A small rotation predictor, trained from scratch: trained on retinal OCT scans (Kermany 2017).
Rows from block 9, named by matrix and row number. Rows with one number belong to one channel. Each number is 50 + 10 x the weight over the matrix's rms, rounded and kept within 0 to 99. All counts start at 0.
# convs0: first 3x3 conv, stride 2 (model.blocks.9.convs.0.weight, 512x256x3x3), inputs 56-62, a 3x3 kernel for each
# convs1: second 3x3 conv (model.blocks.9.convs.1.weight, 512x512x3x3, transposed), outputs 56-62, a 3x3 kernel for each
convs0.294:34 52 50 36 61 53 50 44 58 42 25 80 49 44 65 59 46 33 45 53 36 48 58 59 42 43 44 43 80 53 48 44 52 58 40 72 33 36 47 50 47 45 47 45 51 61 51 36 38 63 68 75 41 44 71 26 45 42 35 41 53 44 49
convs0.295:59 37 46 51 41 51 44 67 30 55 49 35 47 48 57 63 52 30 47 42 48 47 44 36 59 53 51 53 46 53 33 79 57 57 63 55 53 42 29 40 79 72 44 38 50 50 40 54 35 44 59 42 57 62 36 41 60 57 46 59 52 58 42
convs0.296:47 37 59 48 55 42 46 29 51 36 56 49 52 40 56 28 54 40 44 44 49 48 57 66 57 64 43 56 65 52 48 38 52 42 56 53 48 49 43 20 38 32 63 52 45 50 60 53 46 54 60 37 52 40 37 41 34 29 52 59 60 41 68
convs0.297:47 57 50 42 64 63 54 49 55 41 58 53 37 48 45 53 51 55 59 44 55 52 57 42 46 49 72 70 67 48 46 54 39 32 48 28 51 45 47 42 75 51 49 33 51 50 51 59 60 41 36 53 45 44 53 49 27 58 51 59 60 42 63
convs0.298:46 40 52 35 41 49 40 54 41 50 46 57 56 55 51 57 42 50 49 47 47 58 50 35 57 53 41 60 57 45 58 67 53 63 40 56 37 56 37 45 29 43 52 47 57 38 35 47 55 58 41 43 52 48 51 54 50 52 53 50 41 60 58
convs0.299:41 49 52 44 37 64 49 57 67 46 57 48 55 59 30 60 50 30 38 54 53 43 51 51 50 56 54 49 45 56 57 42 44 31 47 49 53 47 43 36 37 57 63 59 46 35 64 29 39 49 60 52 63 44 66 55 35 66 53 36 42 59 52
convs0.300:45 67 31 52 41 38 48 32 77 51 60 67 48 66 60 54 49 61 42 44 44 48 52 44 53 50 57 45 41 46 52 54 56 65 65 65 61 62 43 58 49 65 41 37 50 56 38 78 54 54 67 53 57 57 57 25 62 67 32 79 37 58 64
convs0.301:56 67 56 50 53 45 62 33 58 48 61 53 49 64 53 35 57 44 60 56 52 40 46 56 31 31 47 52 29 57 40 57 38 53 54 48 60 53 55 56 50 53 38 35 61 39 48 53 45 54 49 44 37 45 63 50 44 62 43 47 45 56 73
convs0.302:69 44 45 56 64 51 33 51 39 44 59 57 45 46 60 66 42 45 62 52 43 55 46 46 45 42 55 56 45 66 27 44 47 82 67 55 55 70 49 46 58 52 48 21 61 39 47 58 22 56 43 64 37 47 30 45 47 49 44 48 36 37 55
convs0.303:54 62 54 61 61 43 56 57 33 57 56 48 63 44 58 51 41 44 53 47 50 49 50 50 55 70 47 63 49 26 56 38 66 36 60 39 40 65 49 46 53 63 52 56 45 52 73 30 79 51 57 50 59 39 22 64 46 45 37 50 52 40 68
convs0.304:45 71 65 49 50 38 69 47 36 56 39 49 32 52 42 35 52 58 57 53 48 51 34 44 44 47 51 50 55 44 23 56 68 50 49 33 55 49 63 53 59 45 50 55 36 49 49 53 39 31 43 53 41 58 52 41 60 49 53 43 50 63 51
convs0.305:51 36 42 47 45 51 28 61 58 49 56 51 53 39 55 53 50 49 50 60 44 57 52 49 56 42 52 44 54 55 49 44 57 51 45 41 32 45 63 61 40 41 55 60 47 48 56 39 58 48 39 72 45 41 52 71 46 53 54 46 54 53 35
convs0.306:48 59 33 53 51 41 41 50 53 47 48 44 46 44 49 40 63 50 42 42 52 45 43 45 48 54 55 43 48 47 51 55 37 46 48 51 55 59 45 44 50 55 56 47 32 45 58 55 36 47 41 41 48 49 57 45 72 40 49 64 47 69 42
convs0.307:47 57 46 54 55 55 43 46 44 57 53 59 57 46 69 47 57 57 53 50 53 43 42 46 49 72 51 46 57 51 43 49 68 61 71 36 30 45 50 63 65 45 53 62 60 57 48 54 49 50 50 37 41 50 52 57 61 55 41 58 47 43 44
convs0.308:78 45 47 72 34 34 62 50 37 43 45 47 48 56 57 44 54 56 52 47 50 52 37 47 49 47 56 33 61 30 49 55 63 43 49 53 51 55 41 43 38 37 38 48 51 44 46 66 38 49 56 48 57 33 50 31 61 59 49 55 46 45 49
convs0.309:36 42 49 55 50 32 56 44 37 50 49 53 49 43 50 59 40 48 47 52 57 42 41 51 51 61 57 53 69 64 38 54 35 41 41 72 49 48 58 59 31 48 58 41 50 43 51 55 51 45 46 54 59 37 45 58 42 58 36 52 59 43 52
convs0.310:49 41 50 49 50 54 61 37 43 62 53 39 49 41 57 35 57 51 42 63 44 40 48 48 54 40 37 49 58 41 61 31 49 44 41 51 45 53 40 55 47 42 35 71 53 51 45 58 47 47 55 44 65 36 49 45 53 41 49 65 39 44 34
convs0.311:55 46 50 61 39 63 47 51 55 51 50 55 47 37 48 57 35 45 54 51 35 59 58 60 57 42 45 43 52 30 46 42 57 57 33 40 44 51 60 58 39 40 58 44 37 53 58 39 35 54 52 57 38 73 34 68 60 49 30 49 59 68 65
convs0.312:56 41 45 28 60 45 55 59 38 55 52 43 61 32 38 52 33 47 43 43 50 51 42 60 51 56 46 55 46 45 54 39 57 40 37 62 70 59 42 48 40 62 48 39 47 51 47 69 50 31 42 59 47 52 66 34 48 45 48 66 44 45 48
convs0.313:49 47 42 54 38 50 46 52 47 58 39 54 39 52 41 52 43 39 39 52 55 61 56 55 57 54 49 62 26 65 71 45 23 28 52 68 45 44 63 51 45 42 36 40 60 55 36 51 56 41 75 50 45 26 52 72 31 63 37 28 56 38 66
convs0.413:48 56 64 52 42 54 45 52 53 60 48 41 54 41 38 43 41 47 43 58 44 66 41 61 56 59 43 40 57 50 47 46 44 63 47 58 48 51 57 41 54 45 68 34 42 52 36 26 68 44 52 47 56 39 73 52 63 58 47 35 56 51 69
convs0.414:47 45 40 45 48 60 43 52 34 53 50 58 43 60 47 44 36 61 49 38 70 63 53 47 57 54 35 64 36 51 36 53 62 49 65 26 43 38 70 51 70 51 44 25 53 37 51 47 48 40 52 54 35 57 56 49 47 36 52 48 42 35 78
convs0.415:52 62 46 55 41 52 68 49 45 44 45 49 51 53 51 62 48 55 54 51 47 57 56 44 38 47 52 53 44 53 46 42 58 67 50 57 53 42 59 77 59 61 38 45 55 57 55 30 49 59 48 60 71 48 55 52 46 53 54 61 54 50 42
convs0.416:40 48 58 42 48 39 52 47 37 44 66 34 59 47 77 53 57 43 37 54 52 63 43 62 52 48 50 46 43 53 40 53 75 37 68 48 48 57 50 50 17 60 55 68 42 54 60 51 49 54 46 49 59 31 51 43 83 58 37 53 65 65 26
convs0.417:38 37 58 38 37 71 61 43 35 44 31 48 50 40 53 50 50 51 53 56 61 50 54 45 39 47 47 71 73 42 41 49 47 59 62 56 58 34 48 70 55 66 40 34 37 65 59 47 50 44 47 35 44 58 24 57 38 55 47 38 47 51 41
convs0.418:53 35 39 37 41 47 67 47 61 47 55 55 45 43 56 47 57 54 58 53 57 52 58 39 57 23 37 46 35 50 72 47 43 40 45 31 60 55 49 27 30 38 56 67 37 65 22 40 63 44 52 53 44 37 53 49 57 50 47 41 67 53 37
convs0.419:62 44 54 46 55 51 47 38 79 41 49 48 33 47 54 43 53 51 48 53 37 54 41 38 46 56 51 48 56 36 51 55 48 43 76 59 62 41 54 62 53 73 38 65 46 60 66 53 52 57 39 62 57 35 43 35 50 54 56 44 45 57 38
convs0.420:59 44 49 65 52 50 46 43 44 62 56 49 48 51 54 62 41 56 47 42 56 68 39 55 40 39 61 33 50 62 66 51 35 53 53 51 71 67 32 30 64 49 65 36 34 60 40 51 35 61 38 47 36 49 52 39 58 72 49 53 51 54 36
convs0.421:57 66 43 35 50 43 53 63 38 65 59 39 44 46 27 37 47 54 46 54 51 47 47 56 55 53 47 66 50 43 61 48 36 58 35 72 56 53 41 59 43 49 45 53 62 42 62 57 60 61 48 38 54 47 53 56 57 54 50 63 41 54 69
convs0.422:41 48 51 44 56 57 63 68 53 34 70 48 45 46 46 55 59 53 63 47 48 46 36 58 48 55 60 53 56 68 47 69 56 46 99 23 47 73 70 39 32 58 61 46 38 51 44 44 50 54 43 60 66 42 34 36 63 35 45 56 36 54 49
convs0.423:52 55 49 58 39 53 48 54 47 53 62 39 48 57 44 65 53 40 48 48 56 57 54 46 41 42 54 41 58 37 63 45 44 40 44 72 50 52 53 58 45 52 41 53 63 45 61 65 38 51 49 52 46 58 56 56 69 59 52 46 51 42 47
convs0.424:50 41 64 65 45 50 75 68 48 51 51 44 54 54 54 60 38 55 53 45 36 45 40 63 65 55 48 48 59 60 43 62 45 41 40 31 49 72 68 61 35 37 58 78 52 65 49 51 52 42 42 54 38 47 62 54 53 57 38 61 33 45 50
convs0.425:48 43 67 40 55 61 43 54 46 41 44 48 56 55 49 43 47 52 58 60 42 39 38 65 43 41 54 59 61 45 50 40 60 48 58 53 55 60 36 42 56 52 59 47 52 59 59 37 54 32 63 49 51 63 56 58 48 49 52 52 29 39 33
convs0.426:47 64 48 48 77 32 46 48 53 55 40 46 37 52 42 48 47 55 54 43 50 48 45 45 43 44 47 52 60 63 64 29 49 45 44 46 49 35 46 37 50 67 45 77 44 44 51 43 31 36 45 47 45 44 45 57 39 40 53 39 48 44 62
convs0.427:44 45 44 34 46 38 43 61 49 43 40 53 61 48 52 54 61 52 55 65 53 52 60 46 41 38 55 46 59 42 53 42 47 46 57 45 47 42 32 49 41 55 57 65 37 46 39 53 48 37 50 56 50 57 61 52 49 52 63 58 47 30 59
convs0.428:60 66 40 43 60 36 52 63 41 55 60 45 54 46 55 35 64 54 43 44 29 50 40 61 56 57 64 48 70 34 58 38 58 55 43 54 45 44 38 43 57 62 40 57 58 45 65 60 67 49 73 44 59 54 65 47 42 49 65 53 41 45 69
convs0.429:59 44 57 45 39 45 61 45 63 51 60 49 55 57 47 54 52 49 46 53 53 46 52 50 53 43 38 42 51 51 53 48 32 48 53 62 63 44 44 40 48 60 48 51 33 55 43 52 52 49 58 52 59 48 54 62 47 51 56 55 30 81 59
convs0.430:49 36 35 46 52 47 58 60 43 23 53 40 38 51 49 47 47 65 60 46 43 65 55 53 45 39 42 73 50 40 30 44 62 48 61 42 31 59 55 56 56 53 46 46 42 46 44 32 45 47 48 62 62 63 46 70 40 62 59 55 44 41 45
convs0.431:49 43 49 44 64 55 58 61 55 58 48 35 57 46 30 51 56 44 50 68 48 47 53 56 45 50 46 50 56 62 53 59 24 44 57 58 70 55 47 56 55 49 58 73 55 50 44 52 59 60 44 49 56 53 44 56 46 50 56 42 47 57 39
convs0.432:68 53 46 50 27 40 49 44 59 59 36 37 53 41 55 66 53 58 49 38 47 41 54 51 38 51 52 64 39 67 56 54 45 53 41 58 39 63 38 64 59 49 44 49 57 50 39 49 66 37 52 49 65 57 51 35 66 54 41 62 29 70 71
convs0.433:43 61 60 51 48 59 33 44 57 54 47 37 53 46 50 49 44 57 46 56 49 47 47 62 57 52 47 36 53 72 42 53 56 54 51 62 48 62 63 58 44 49 58 56 54 53 52 54 46 51 55 43 48 68 49 58 49 31 50 69 43 40 44
convs0.434:60 41 52 42 27 41 38 42 63 44 62 44 52 56 50 46 48 46 54 52 61 46 61 55 48 43 28 54 69 39 42 67 41 55 62 36 56 48 33 44 94 49 51 44 53 68 50 48 67 41 53 44 27 64 44 44 47 49 62 47 69 43 54
convs0.435:45 46 49 54 38 45 55 47 42 51 55 37 47 46 58 48 51 60 54 40 48 62 54 56 35 46 43 47 47 63 29 35 48 27 52 36 50 68 51 34 54 57 50 30 41 30 56 51 27 43 50 44 46 62 65 51 48 46 38 62 40 40 43
convs0.436:60 40 49 48 43 55 50 51 26 53 50 48 54 42 56 45 33 48 50 55 47 74 53 66 46 36 42 50 54 56 56 59 47 53 44 56 57 57 37 36 43 42 50 50 74 58 40 44 44 42 34 65 46 32 48 58 35 44 45 53 52 52 52
convs0.437:56 39 47 30 68 47 60 56 32 62 63 48 57 56 62 56 55 50 53 54 50 68 42 48 50 50 29 66 19 58 59 46 41 33 23 56 70 64 64 44 43 32 67 42 67 49 52 55 58 54 35 75 44 55 41 53 46 48 54 65 71 49 55
convs0.438:55 50 39 51 60 43 42 39 57 57 52 67 39 56 40 28 38 36 58 51 48 17 48 32 53 60 55 51 59 29 59 60 62 43 30 53 37 56 47 71 28 42 48 63 48 60 44 37 50 52 67 48 40 37 41 53 55 52 51 35 49 67 37
convs0.439:45 47 72 40 63 57 47 71 46 62 48 45 53 56 47 57 56 32 44 45 64 69 46 66 47 55 49 38 78 41 65 48 46 68 48 49 52 55 62 47 51 46 58 55 59 39 58 63 50 56 54 60 41 61 41 54 55 45 44 48 48 32 50
convs0.440:58 45 59 54 46 60 69 49 35 49 55 50 43 54 58 53 34 65 39 36 56 45 63 53 39 47 52 65 45 41 39 53 66 42 47 39 51 28 39 38 39 58 20 52 39 59 62 63 51 59 44 54 48 59 41 46 48 55 44 41 50 51 44
convs0.441:31 63 54 44 49 54 44 69 49 53 47 63 90 31 37 92 40 49 48 53 58 42 48 46 56 58 57 53 47 34 19 49 74 47 81 08 48 44 36 60 75 56 27 43 76 48 38 51 57 47 50 63 59 66 48 74 64 39 51 58 64 59 44
convs0.442:56 47 46 41 57 36 48 31 51 73 43 46 71 40 61 60 51 62 58 56 52 61 56 40 57 36 43 40 48 55 44 65 48 46 25 58 51 50 49 57 59 59 66 52 47 57 68 52 59 64 46 57 65 70 52 58 56 47 81 55 56 67 74
convs0.443:63 54 51 58 45 43 46 52 52 45 49 56 59 54 51 55 61 60 39 33 49 60 61 59 60 51 46 30 76 56 64 48 44 37 51 47 53 51 49 48 52 43 44 63 36 57 51 47 64 47 51 67 42 59 57 36 57 45 48 53 49 50 57
convs0.444:60 48 58 51 52 54 51 35 42 48 73 36 65 51 61 56 34 52 37 56 56 54 51 52 66 50 37 40 38 47 56 46 38 27 60 48 59 76 53 43 37 53 58 22 40 57 60 20 45 46 50 60 45 48 39 62 47 42 45 54 76 53 51
convs0.445:50 45 60 38 57 43 49 41 57 47 37 38 39 38 42 56 35 43 54 46 51 55 68 56 46 46 41 60 48 51 51 55 46 56 56 59 53 54 38 38 50 65 72 49 50 48 46 44 47 53 53 51 43 55 60 43 49 39 55 43 62 49 29
convs1.294:46 42 76 56 47 60 53 72 46 56 53 45 38 46 42 51 36 59 37 46 57 54 36 32 71 25 64 40 41 51 48 59 56 42 58 45 66 60 50 50 61 51 51 61 60 48 49 47 59 47 40 55 52 57 50 65 42 44 40 44 50 48 47
convs1.295:68 58 45 37 62 53 61 30 55 39 36 52 45 52 34 56 58 56 61 36 29 37 49 47 34 36 50 56 47 57 44 64 54 49 51 55 54 65 51 56 38 51 47 62 42 55 57 54 51 43 56 47 55 59 55 37 56 54 37 51 33 67 48
convs1.296:48 50 42 48 41 61 47 57 55 58 58 33 46 35 40 58 59 48 36 41 27 68 49 59 45 64 53 41 42 62 44 55 34 71 62 52 46 48 48 51 50 52 42 54 54 45 56 42 55 58 62 57 60 51 54 62 56 41 59 59 66 59 48
convs1.297:55 49 55 54 51 57 58 56 52 57 54 50 54 57 58 47 45 41 48 66 65 35 37 60 37 53 41 40 62 55 53 45 45 67 52 44 48 49 38 60 49 54 53 60 55 36 49 63 38 52 53 41 61 43 56 57 44 47 62 65 50 51 28
convs1.298:39 39 57 48 68 54 58 49 58 45 37 56 46 45 51 47 63 45 29 51 75 31 65 70 34 55 47 34 47 42 50 55 31 49 44 60 49 45 55 50 38 42 49 52 58 52 54 57 55 45 48 52 40 53 52 51 56 53 64 54 53 44 55
convs1.299:53 44 43 64 51 35 41 36 59 56 41 51 50 49 56 45 60 51 27 46 77 67 59 43 63 71 32 60 41 53 40 39 48 53 51 58 46 55 59 52 49 48 57 58 49 59 53 60 70 51 46 53 48 48 44 46 57 54 39 58 46 67 51
convs1.300:61 46 48 40 58 45 33 43 44 46 34 51 48 56 33 73 42 38 52 72 40 46 51 58 55 46 67 50 30 51 53 61 35 58 34 56 41 50 45 31 46 44 45 59 51 48 48 55 58 47 52 49 56 45 59 59 56 39 60 38 51 34 38
convs1.301:64 62 39 59 47 50 51 51 45 49 49 52 55 35 44 55 52 44 62 57 67 39 55 56 45 64 51 59 45 55 49 48 50 50 58 53 60 54 52 40 62 48 49 43 52 53 52 46 49 53 58 52 52 66 45 62 55 52 60 63 51 58 51
convs1.302:55 49 43 45 54 48 57 54 60 54 57 40 44 54 52 54 50 50 59 47 37 48 73 21 48 63 54 66 41 45 43 47 54 47 39 62 55 61 55 57 47 51 47 57 55 51 43 43 54 53 41 46 47 43 51 50 56 57 51 73 43 47 40
convs1.303:47 49 40 37 36 40 63 58 64 47 50 39 43 46 66 49 63 49 46 64 28 64 29 58 45 54 50 45 51 52 37 26 34 60 55 54 46 48 44 51 54 64 54 51 54 47 53 47 46 42 39 57 56 36 55 45 48 70 62 47 56 52 66
convs1.304:52 51 35 49 68 55 53 48 46 56 46 45 50 54 43 50 47 50 37 40 61 79 45 52 40 48 52 69 59 52 57 38 50 35 38 56 44 45 51 48 61 67 47 47 48 52 58 44 53 61 46 56 55 60 47 53 48 45 64 43 54 32 53
convs1.305:64 47 46 47 48 52 47 43 44 37 59 53 42 53 72 53 46 46 36 48 49 34 44 48 40 54 63 49 42 38 50 52 48 44 46 58 40 55 43 55 59 52 40 57 54 51 49 39 46 49 47 50 50 58 56 43 51 43 38 61 66 47 49
convs1.306:50 35 43 49 53 50 60 47 52 56 52 65 49 52 52 44 52 52 55 62 40 42 35 43 59 39 66 59 49 61 44 19 46 55 68 51 52 56 39 55 55 49 45 56 57 52 51 63 57 46 57 47 50 51 59 61 44 45 50 44 43 37 54
convs1.307:47 44 53 56 48 35 38 52 47 49 45 56 50 66 55 50 42 51 63 51 42 46 58 76 50 58 71 50 44 56 49 45 44 54 63 43 54 54 48 55 44 51 49 64 58 57 55 45 61 49 59 46 38 53 63 51 60 34 63 52 64 75 72
convs1.308:56 65 40 50 43 30 57 50 54 51 45 40 49 36 69 49 49 43 56 45 60 53 58 62 49 50 40 52 29 66 34 41 46 52 61 68 45 57 54 52 50 52 53 49 53 51 43 42 51 38 46 51 52 52 70 55 49 49 60 60 54 32 49
convs1.309:68 66 54 40 42 49 50 57 44 44 42 57 48 62 47 40 45 40 46 25 64 46 56 44 28 47 57 61 51 51 39 46 40 41 61 53 47 54 51 55 57 62 47 47 53 52 51 55 55 47 54 58 55 44 60 59 45 42 48 53 47 63 45
convs1.310:62 43 45 53 63 52 42 37 54 57 45 48 51 55 50 57 49 50 57 32 36 61 24 54 57 45 37 51 47 45 66 31 58 64 60 54 53 55 46 47 55 51 47 41 51 56 54 37 49 52 51 48 37 48 41 45 54 53 48 47 50 44 49
convs1.311:68 59 52 48 58 40 31 39 51 32 48 53 46 45 36 40 56 55 31 45 40 36 63 21 65 82 37 41 45 49 46 33 66 60 58 48 48 45 50 42 43 51 42 50 53 55 56 46 58 55 42 42 58 43 56 53 60 53 35 48 50 51 38
convs1.312:49 57 42 43 35 50 54 41 45 49 55 45 49 65 36 48 44 54 33 66 63 53 43 54 67 47 49 38 48 51 60 41 50 58 45 53 45 45 36 35 50 44 51 52 58 50 35 42 48 51 54 61 48 57 50 42 48 48 68 52 56 36 45
convs1.313:42 64 46 54 57 30 47 45 48 52 58 42 50 30 58 46 47 35 47 41 39 38 48 44 30 45 64 49 50 42 54 54 39 47 52 42 49 57 50 45 46 50 50 49 67 44 62 56 45 42 53 56 30 48 44 43 47 44 55 53 58 42 56
convs1.413:49 45 58 50 51 53 51 51 52 51 54 51 52 57 48 48 44 49 41 63 55 58 53 39 49 68 37 55 51 52 41 63 37 43 59 61 48 49 56 51 50 39 51 48 53 57 43 44 53 50 50 65 49 53 49 59 50 39 53 38 55 41 49
convs1.414:53 42 62 53 46 42 49 40 59 59 48 42 56 53 56 41 58 30 67 55 46 60 40 75 52 43 70 42 55 38 51 54 52 40 62 45 51 49 48 54 33 48 50 53 50 44 54 51 57 55 48 55 54 47 48 54 50 73 58 47 46 52 61
convs1.415:57 71 57 46 48 70 45 43 51 46 48 43 35 59 59 43 53 56 40 42 50 34 52 50 65 62 62 50 66 50 32 48 55 39 39 45 47 49 53 38 55 50 58 50 48 42 60 55 52 52 55 49 36 58 51 49 75 28 39 56 59 48 56
convs1.416:64 55 42 59 35 37 57 41 59 57 58 58 53 50 38 48 33 49 51 76 63 25 36 46 44 53 51 49 51 39 53 45 29 44 41 47 63 35 51 61 49 60 46 44 52 54 41 56 50 48 41 53 48 61 55 46 54 35 49 67 53 36 48
convs1.417:44 36 55 78 54 51 49 67 53 56 51 57 45 56 54 46 59 50 68 61 42 50 49 59 42 58 32 52 55 72 39 60 18 46 60 65 63 60 61 39 46 59 49 51 33 45 46 53 40 50 52 46 46 40 47 46 38 56 54 49 46 38 52
convs1.418:39 49 47 55 32 48 48 36 47 45 48 48 66 27 41 46 45 61 48 69 57 54 44 57 44 53 32 45 39 35 54 56 47 47 60 41 40 53 47 65 53 57 45 55 50 53 53 51 47 62 56 54 62 44 42 43 53 41 30 64 58 54 45
convs1.419:58 46 57 46 53 62 50 42 61 47 60 62 58 57 27 54 40 49 46 51 47 41 42 56 62 33 52 42 33 66 34 46 43 51 51 47 38 46 59 57 43 53 42 51 44 63 47 64 47 33 49 50 51 52 48 46 43 46 35 55 61 65 66
convs1.420:66 56 51 35 38 45 58 57 68 27 48 53 46 43 46 46 52 35 43 73 82 62 60 47 54 53 67 46 44 38 56 57 43 47 50 66 55 47 46 49 45 49 58 53 73 37 58 31 45 39 37 67 52 52 51 57 45 42 30 61 46 47 38
convs1.421:45 37 53 60 50 53 51 57 56 40 56 55 57 43 41 40 46 51 56 35 37 19 55 35 53 60 38 61 59 49 65 45 42 43 38 51 40 56 46 56 60 50 53 59 50 45 48 60 51 44 47 56 43 55 50 28 48 36 69 56 51 55 49
convs1.422:41 46 48 41 47 51 47 60 43 47 55 49 54 50 53 32 56 50 72 73 49 28 36 63 51 65 41 37 52 55 46 52 50 21 45 50 57 47 43 59 56 38 48 52 39 54 67 52 39 56 59 52 59 47 67 55 55 65 63 64 39 45 56
convs1.423:49 62 55 52 57 37 44 49 53 48 43 57 43 47 56 52 62 49 42 52 58 56 72 55 52 71 49 37 40 45 46 48 50 65 44 64 44 47 48 36 43 50 49 51 42 44 46 53 47 66 58 45 50 55 51 55 51 40 62 56 51 48 57
convs1.424:39 44 76 63 78 38 49 51 71 44 60 54 48 52 46 40 68 58 54 56 08 13 49 79 46 62 28 39 63 49 69 43 56 55 48 51 49 44 57 45 38 58 43 37 43 45 60 47 39 45 63 53 38 48 40 53 49 36 38 46 32 49 51
convs1.425:60 55 52 31 47 65 54 52 55 53 50 34 40 55 55 48 65 75 46 58 37 44 16 45 50 64 55 35 59 58 72 60 41 42 54 41 51 54 57 43 43 47 54 58 44 63 46 50 41 48 51 55 47 49 46 50 47 67 50 53 69 66 42
convs1.426:66 45 60 48 39 39 45 53 49 63 58 41 56 55 55 64 52 48 33 69 57 62 36 29 54 28 43 38 51 53 45 47 41 48 63 60 46 44 45 46 56 60 57 60 52 42 55 47 44 55 54 53 65 53 55 58 49 43 58 56 51 48 53
convs1.427:38 43 41 44 55 59 43 46 39 48 47 61 62 58 55 38 47 37 57 54 43 43 39 50 52 48 62 61 53 45 46 39 51 45 45 48 65 45 48 53 58 46 56 59 61 50 50 56 51 47 45 50 56 42 55 43 63 48 53 52 48 61 54
convs1.428:53 47 46 53 48 63 50 48 51 61 58 39 47 42 42 56 47 60 58 36 36 71 43 31 44 57 60 65 37 58 55 60 82 39 52 37 59 44 51 47 59 62 46 52 51 56 58 45 46 59 66 57 54 47 41 54 59 32 40 48 50 84 52
convs1.429:44 60 51 51 63 49 46 49 52 47 51 46 56 49 46 56 47 47 60 57 54 46 69 49 76 32 42 45 49 57 44 50 57 40 45 45 50 38 54 56 52 53 50 58 56 56 43 51 50 46 52 57 44 55 54 47 55 53 65 58 53 45 57
convs1.430:65 60 60 45 30 68 38 60 53 43 42 66 61 59 24 58 56 51 40 38 68 35 65 54 46 59 38 60 35 46 49 59 51 46 71 47 53 43 65 49 47 42 58 61 47 58 57 58 52 40 42 57 49 52 50 50 47 56 41 50 63 51 43
convs1.431:54 49 55 43 45 53 70 61 69 52 49 53 54 43 45 59 41 44 53 64 50 77 41 67 62 61 62 41 51 52 58 63 42 48 49 46 50 47 49 48 51 43 59 72 58 48 54 54 39 44 53 55 42 42 50 51 38 50 44 58 56 67 57
convs1.432:58 61 49 66 42 43 50 46 50 60 48 41 43 51 55 58 52 52 75 56 43 37 49 40 47 48 44 50 32 56 61 65 35 41 54 44 57 45 45 54 47 45 45 46 42 37 50 41 58 55 33 63 50 42 49 51 48 54 47 42 49 54 60
convs1.433:51 51 39 49 47 48 56 59 49 43 55 48 41 59 52 56 49 48 54 53 49 49 67 52 57 60 39 51 46 68 60 37 38 57 57 59 60 50 43 49 43 46 46 42 56 51 55 43 45 57 57 58 59 53 54 51 51 50 66 58 50 45 53
convs1.434:57 52 57 41 58 36 43 45 48 54 61 51 46 55 46 48 48 34 56 70 29 61 21 65 18 58 09 45 61 60 43 70 12 52 45 34 40 47 51 54 40 58 57 46 51 52 55 36 46 44 47 47 51 39 59 48 36 54 58 40 57 38 72
convs1.435:41 36 30 44 47 48 50 61 59 48 53 54 48 51 51 38 69 56 52 51 43 66 55 62 27 40 51 52 43 46 70 65 44 58 54 47 40 41 53 55 41 46 51 54 55 56 52 48 45 53 50 52 55 56 42 48 62 69 43 58 47 38 34
convs1.436:52 35 62 52 63 45 37 36 32 49 45 44 58 59 48 47 54 33 60 77 57 19 42 70 60 55 35 49 47 57 53 44 53 37 60 47 52 51 54 51 40 44 48 57 48 49 40 45 47 48 49 56 50 58 43 49 49 63 54 47 41 63 66
convs1.437:49 34 56 48 57 53 32 45 51 41 57 47 46 43 67 49 37 49 59 62 72 59 53 58 54 44 42 53 51 52 61 53 28 48 51 47 62 55 54 38 40 60 50 45 41 49 46 45 45 49 49 49 54 58 50 37 50 49 52 57 50 41 46
convs1.438:53 40 44 57 40 48 48 72 61 48 60 59 63 39 49 48 51 60 68 85 40 45 44 52 53 12 74 62 18 35 27 39 57 70 34 60 45 42 45 57 56 59 66 62 56 53 48 59 46 37 62 49 50 49 45 61 65 44 28 43 49 49 48
convs1.439:60 49 62 54 41 51 45 38 42 56 49 45 51 57 39 59 45 53 37 20 64 33 60 86 74 54 24 52 42 42 35 59 71 26 62 54 59 50 52 57 49 60 50 43 56 45 33 53 45 64 45 53 53 51 47 57 41 52 71 46 60 60 59
convs1.440:53 49 55 43 49 50 52 54 36 52 61 48 54 51 67 35 52 42 39 56 52 54 76 55 54 61 35 55 57 64 51 65 38 39 47 49 55 39 52 63 50 54 46 50 46 62 49 53 63 49 39 49 54 41 41 47 62 58 54 50 51 59 53
convs1.441:44 58 67 27 37 59 65 55 42 45 49 45 53 65 41 46 78 35 48 48 41 04 49 58 29 75 26 28 60 48 63 76 56 47 42 54 52 40 42 59 41 40 55 53 63 61 61 58 35 68 45 41 60 51 60 48 61 34 44 37 49 55 51
convs1.442:47 54 38 46 49 50 61 66 41 40 60 52 33 67 58 52 59 54 35 64 58 40 74 64 41 86 46 53 50 46 36 40 48 49 37 63 50 43 49 46 46 40 55 47 56 59 55 48 54 50 49 48 49 53 48 31 54 57 70 56 55 55 54
convs1.443:51 59 54 53 31 56 51 51 45 58 47 36 39 46 50 51 31 40 37 59 64 64 48 47 63 42 52 51 42 39 44 61 57 57 61 54 48 49 44 53 52 51 45 51 52 51 45 55 44 46 51 55 42 65 54 56 54 52 52 57 40 46 38
convs1.444:47 51 53 36 54 44 49 33 53 47 50 38 56 54 65 43 69 48 45 53 54 45 45 72 36 80 26 47 53 69 52 47 51 39 47 35 56 55 40 56 42 43 46 47 45 64 65 51 58 57 62 58 60 50 57 50 64 46 70 68 58 46 46
convs1.445:60 52 56 42 41 47 59 53 37 40 59 57 47 50 57 56 47 48 54 51 50 51 62 42 47 41 40 49 39 46 72 47 46 46 55 59 42 46 44 47 37 45 48 44 42 49 49 55 50 40 55 59 58 53 55 58 43 53 46 61 43 54 55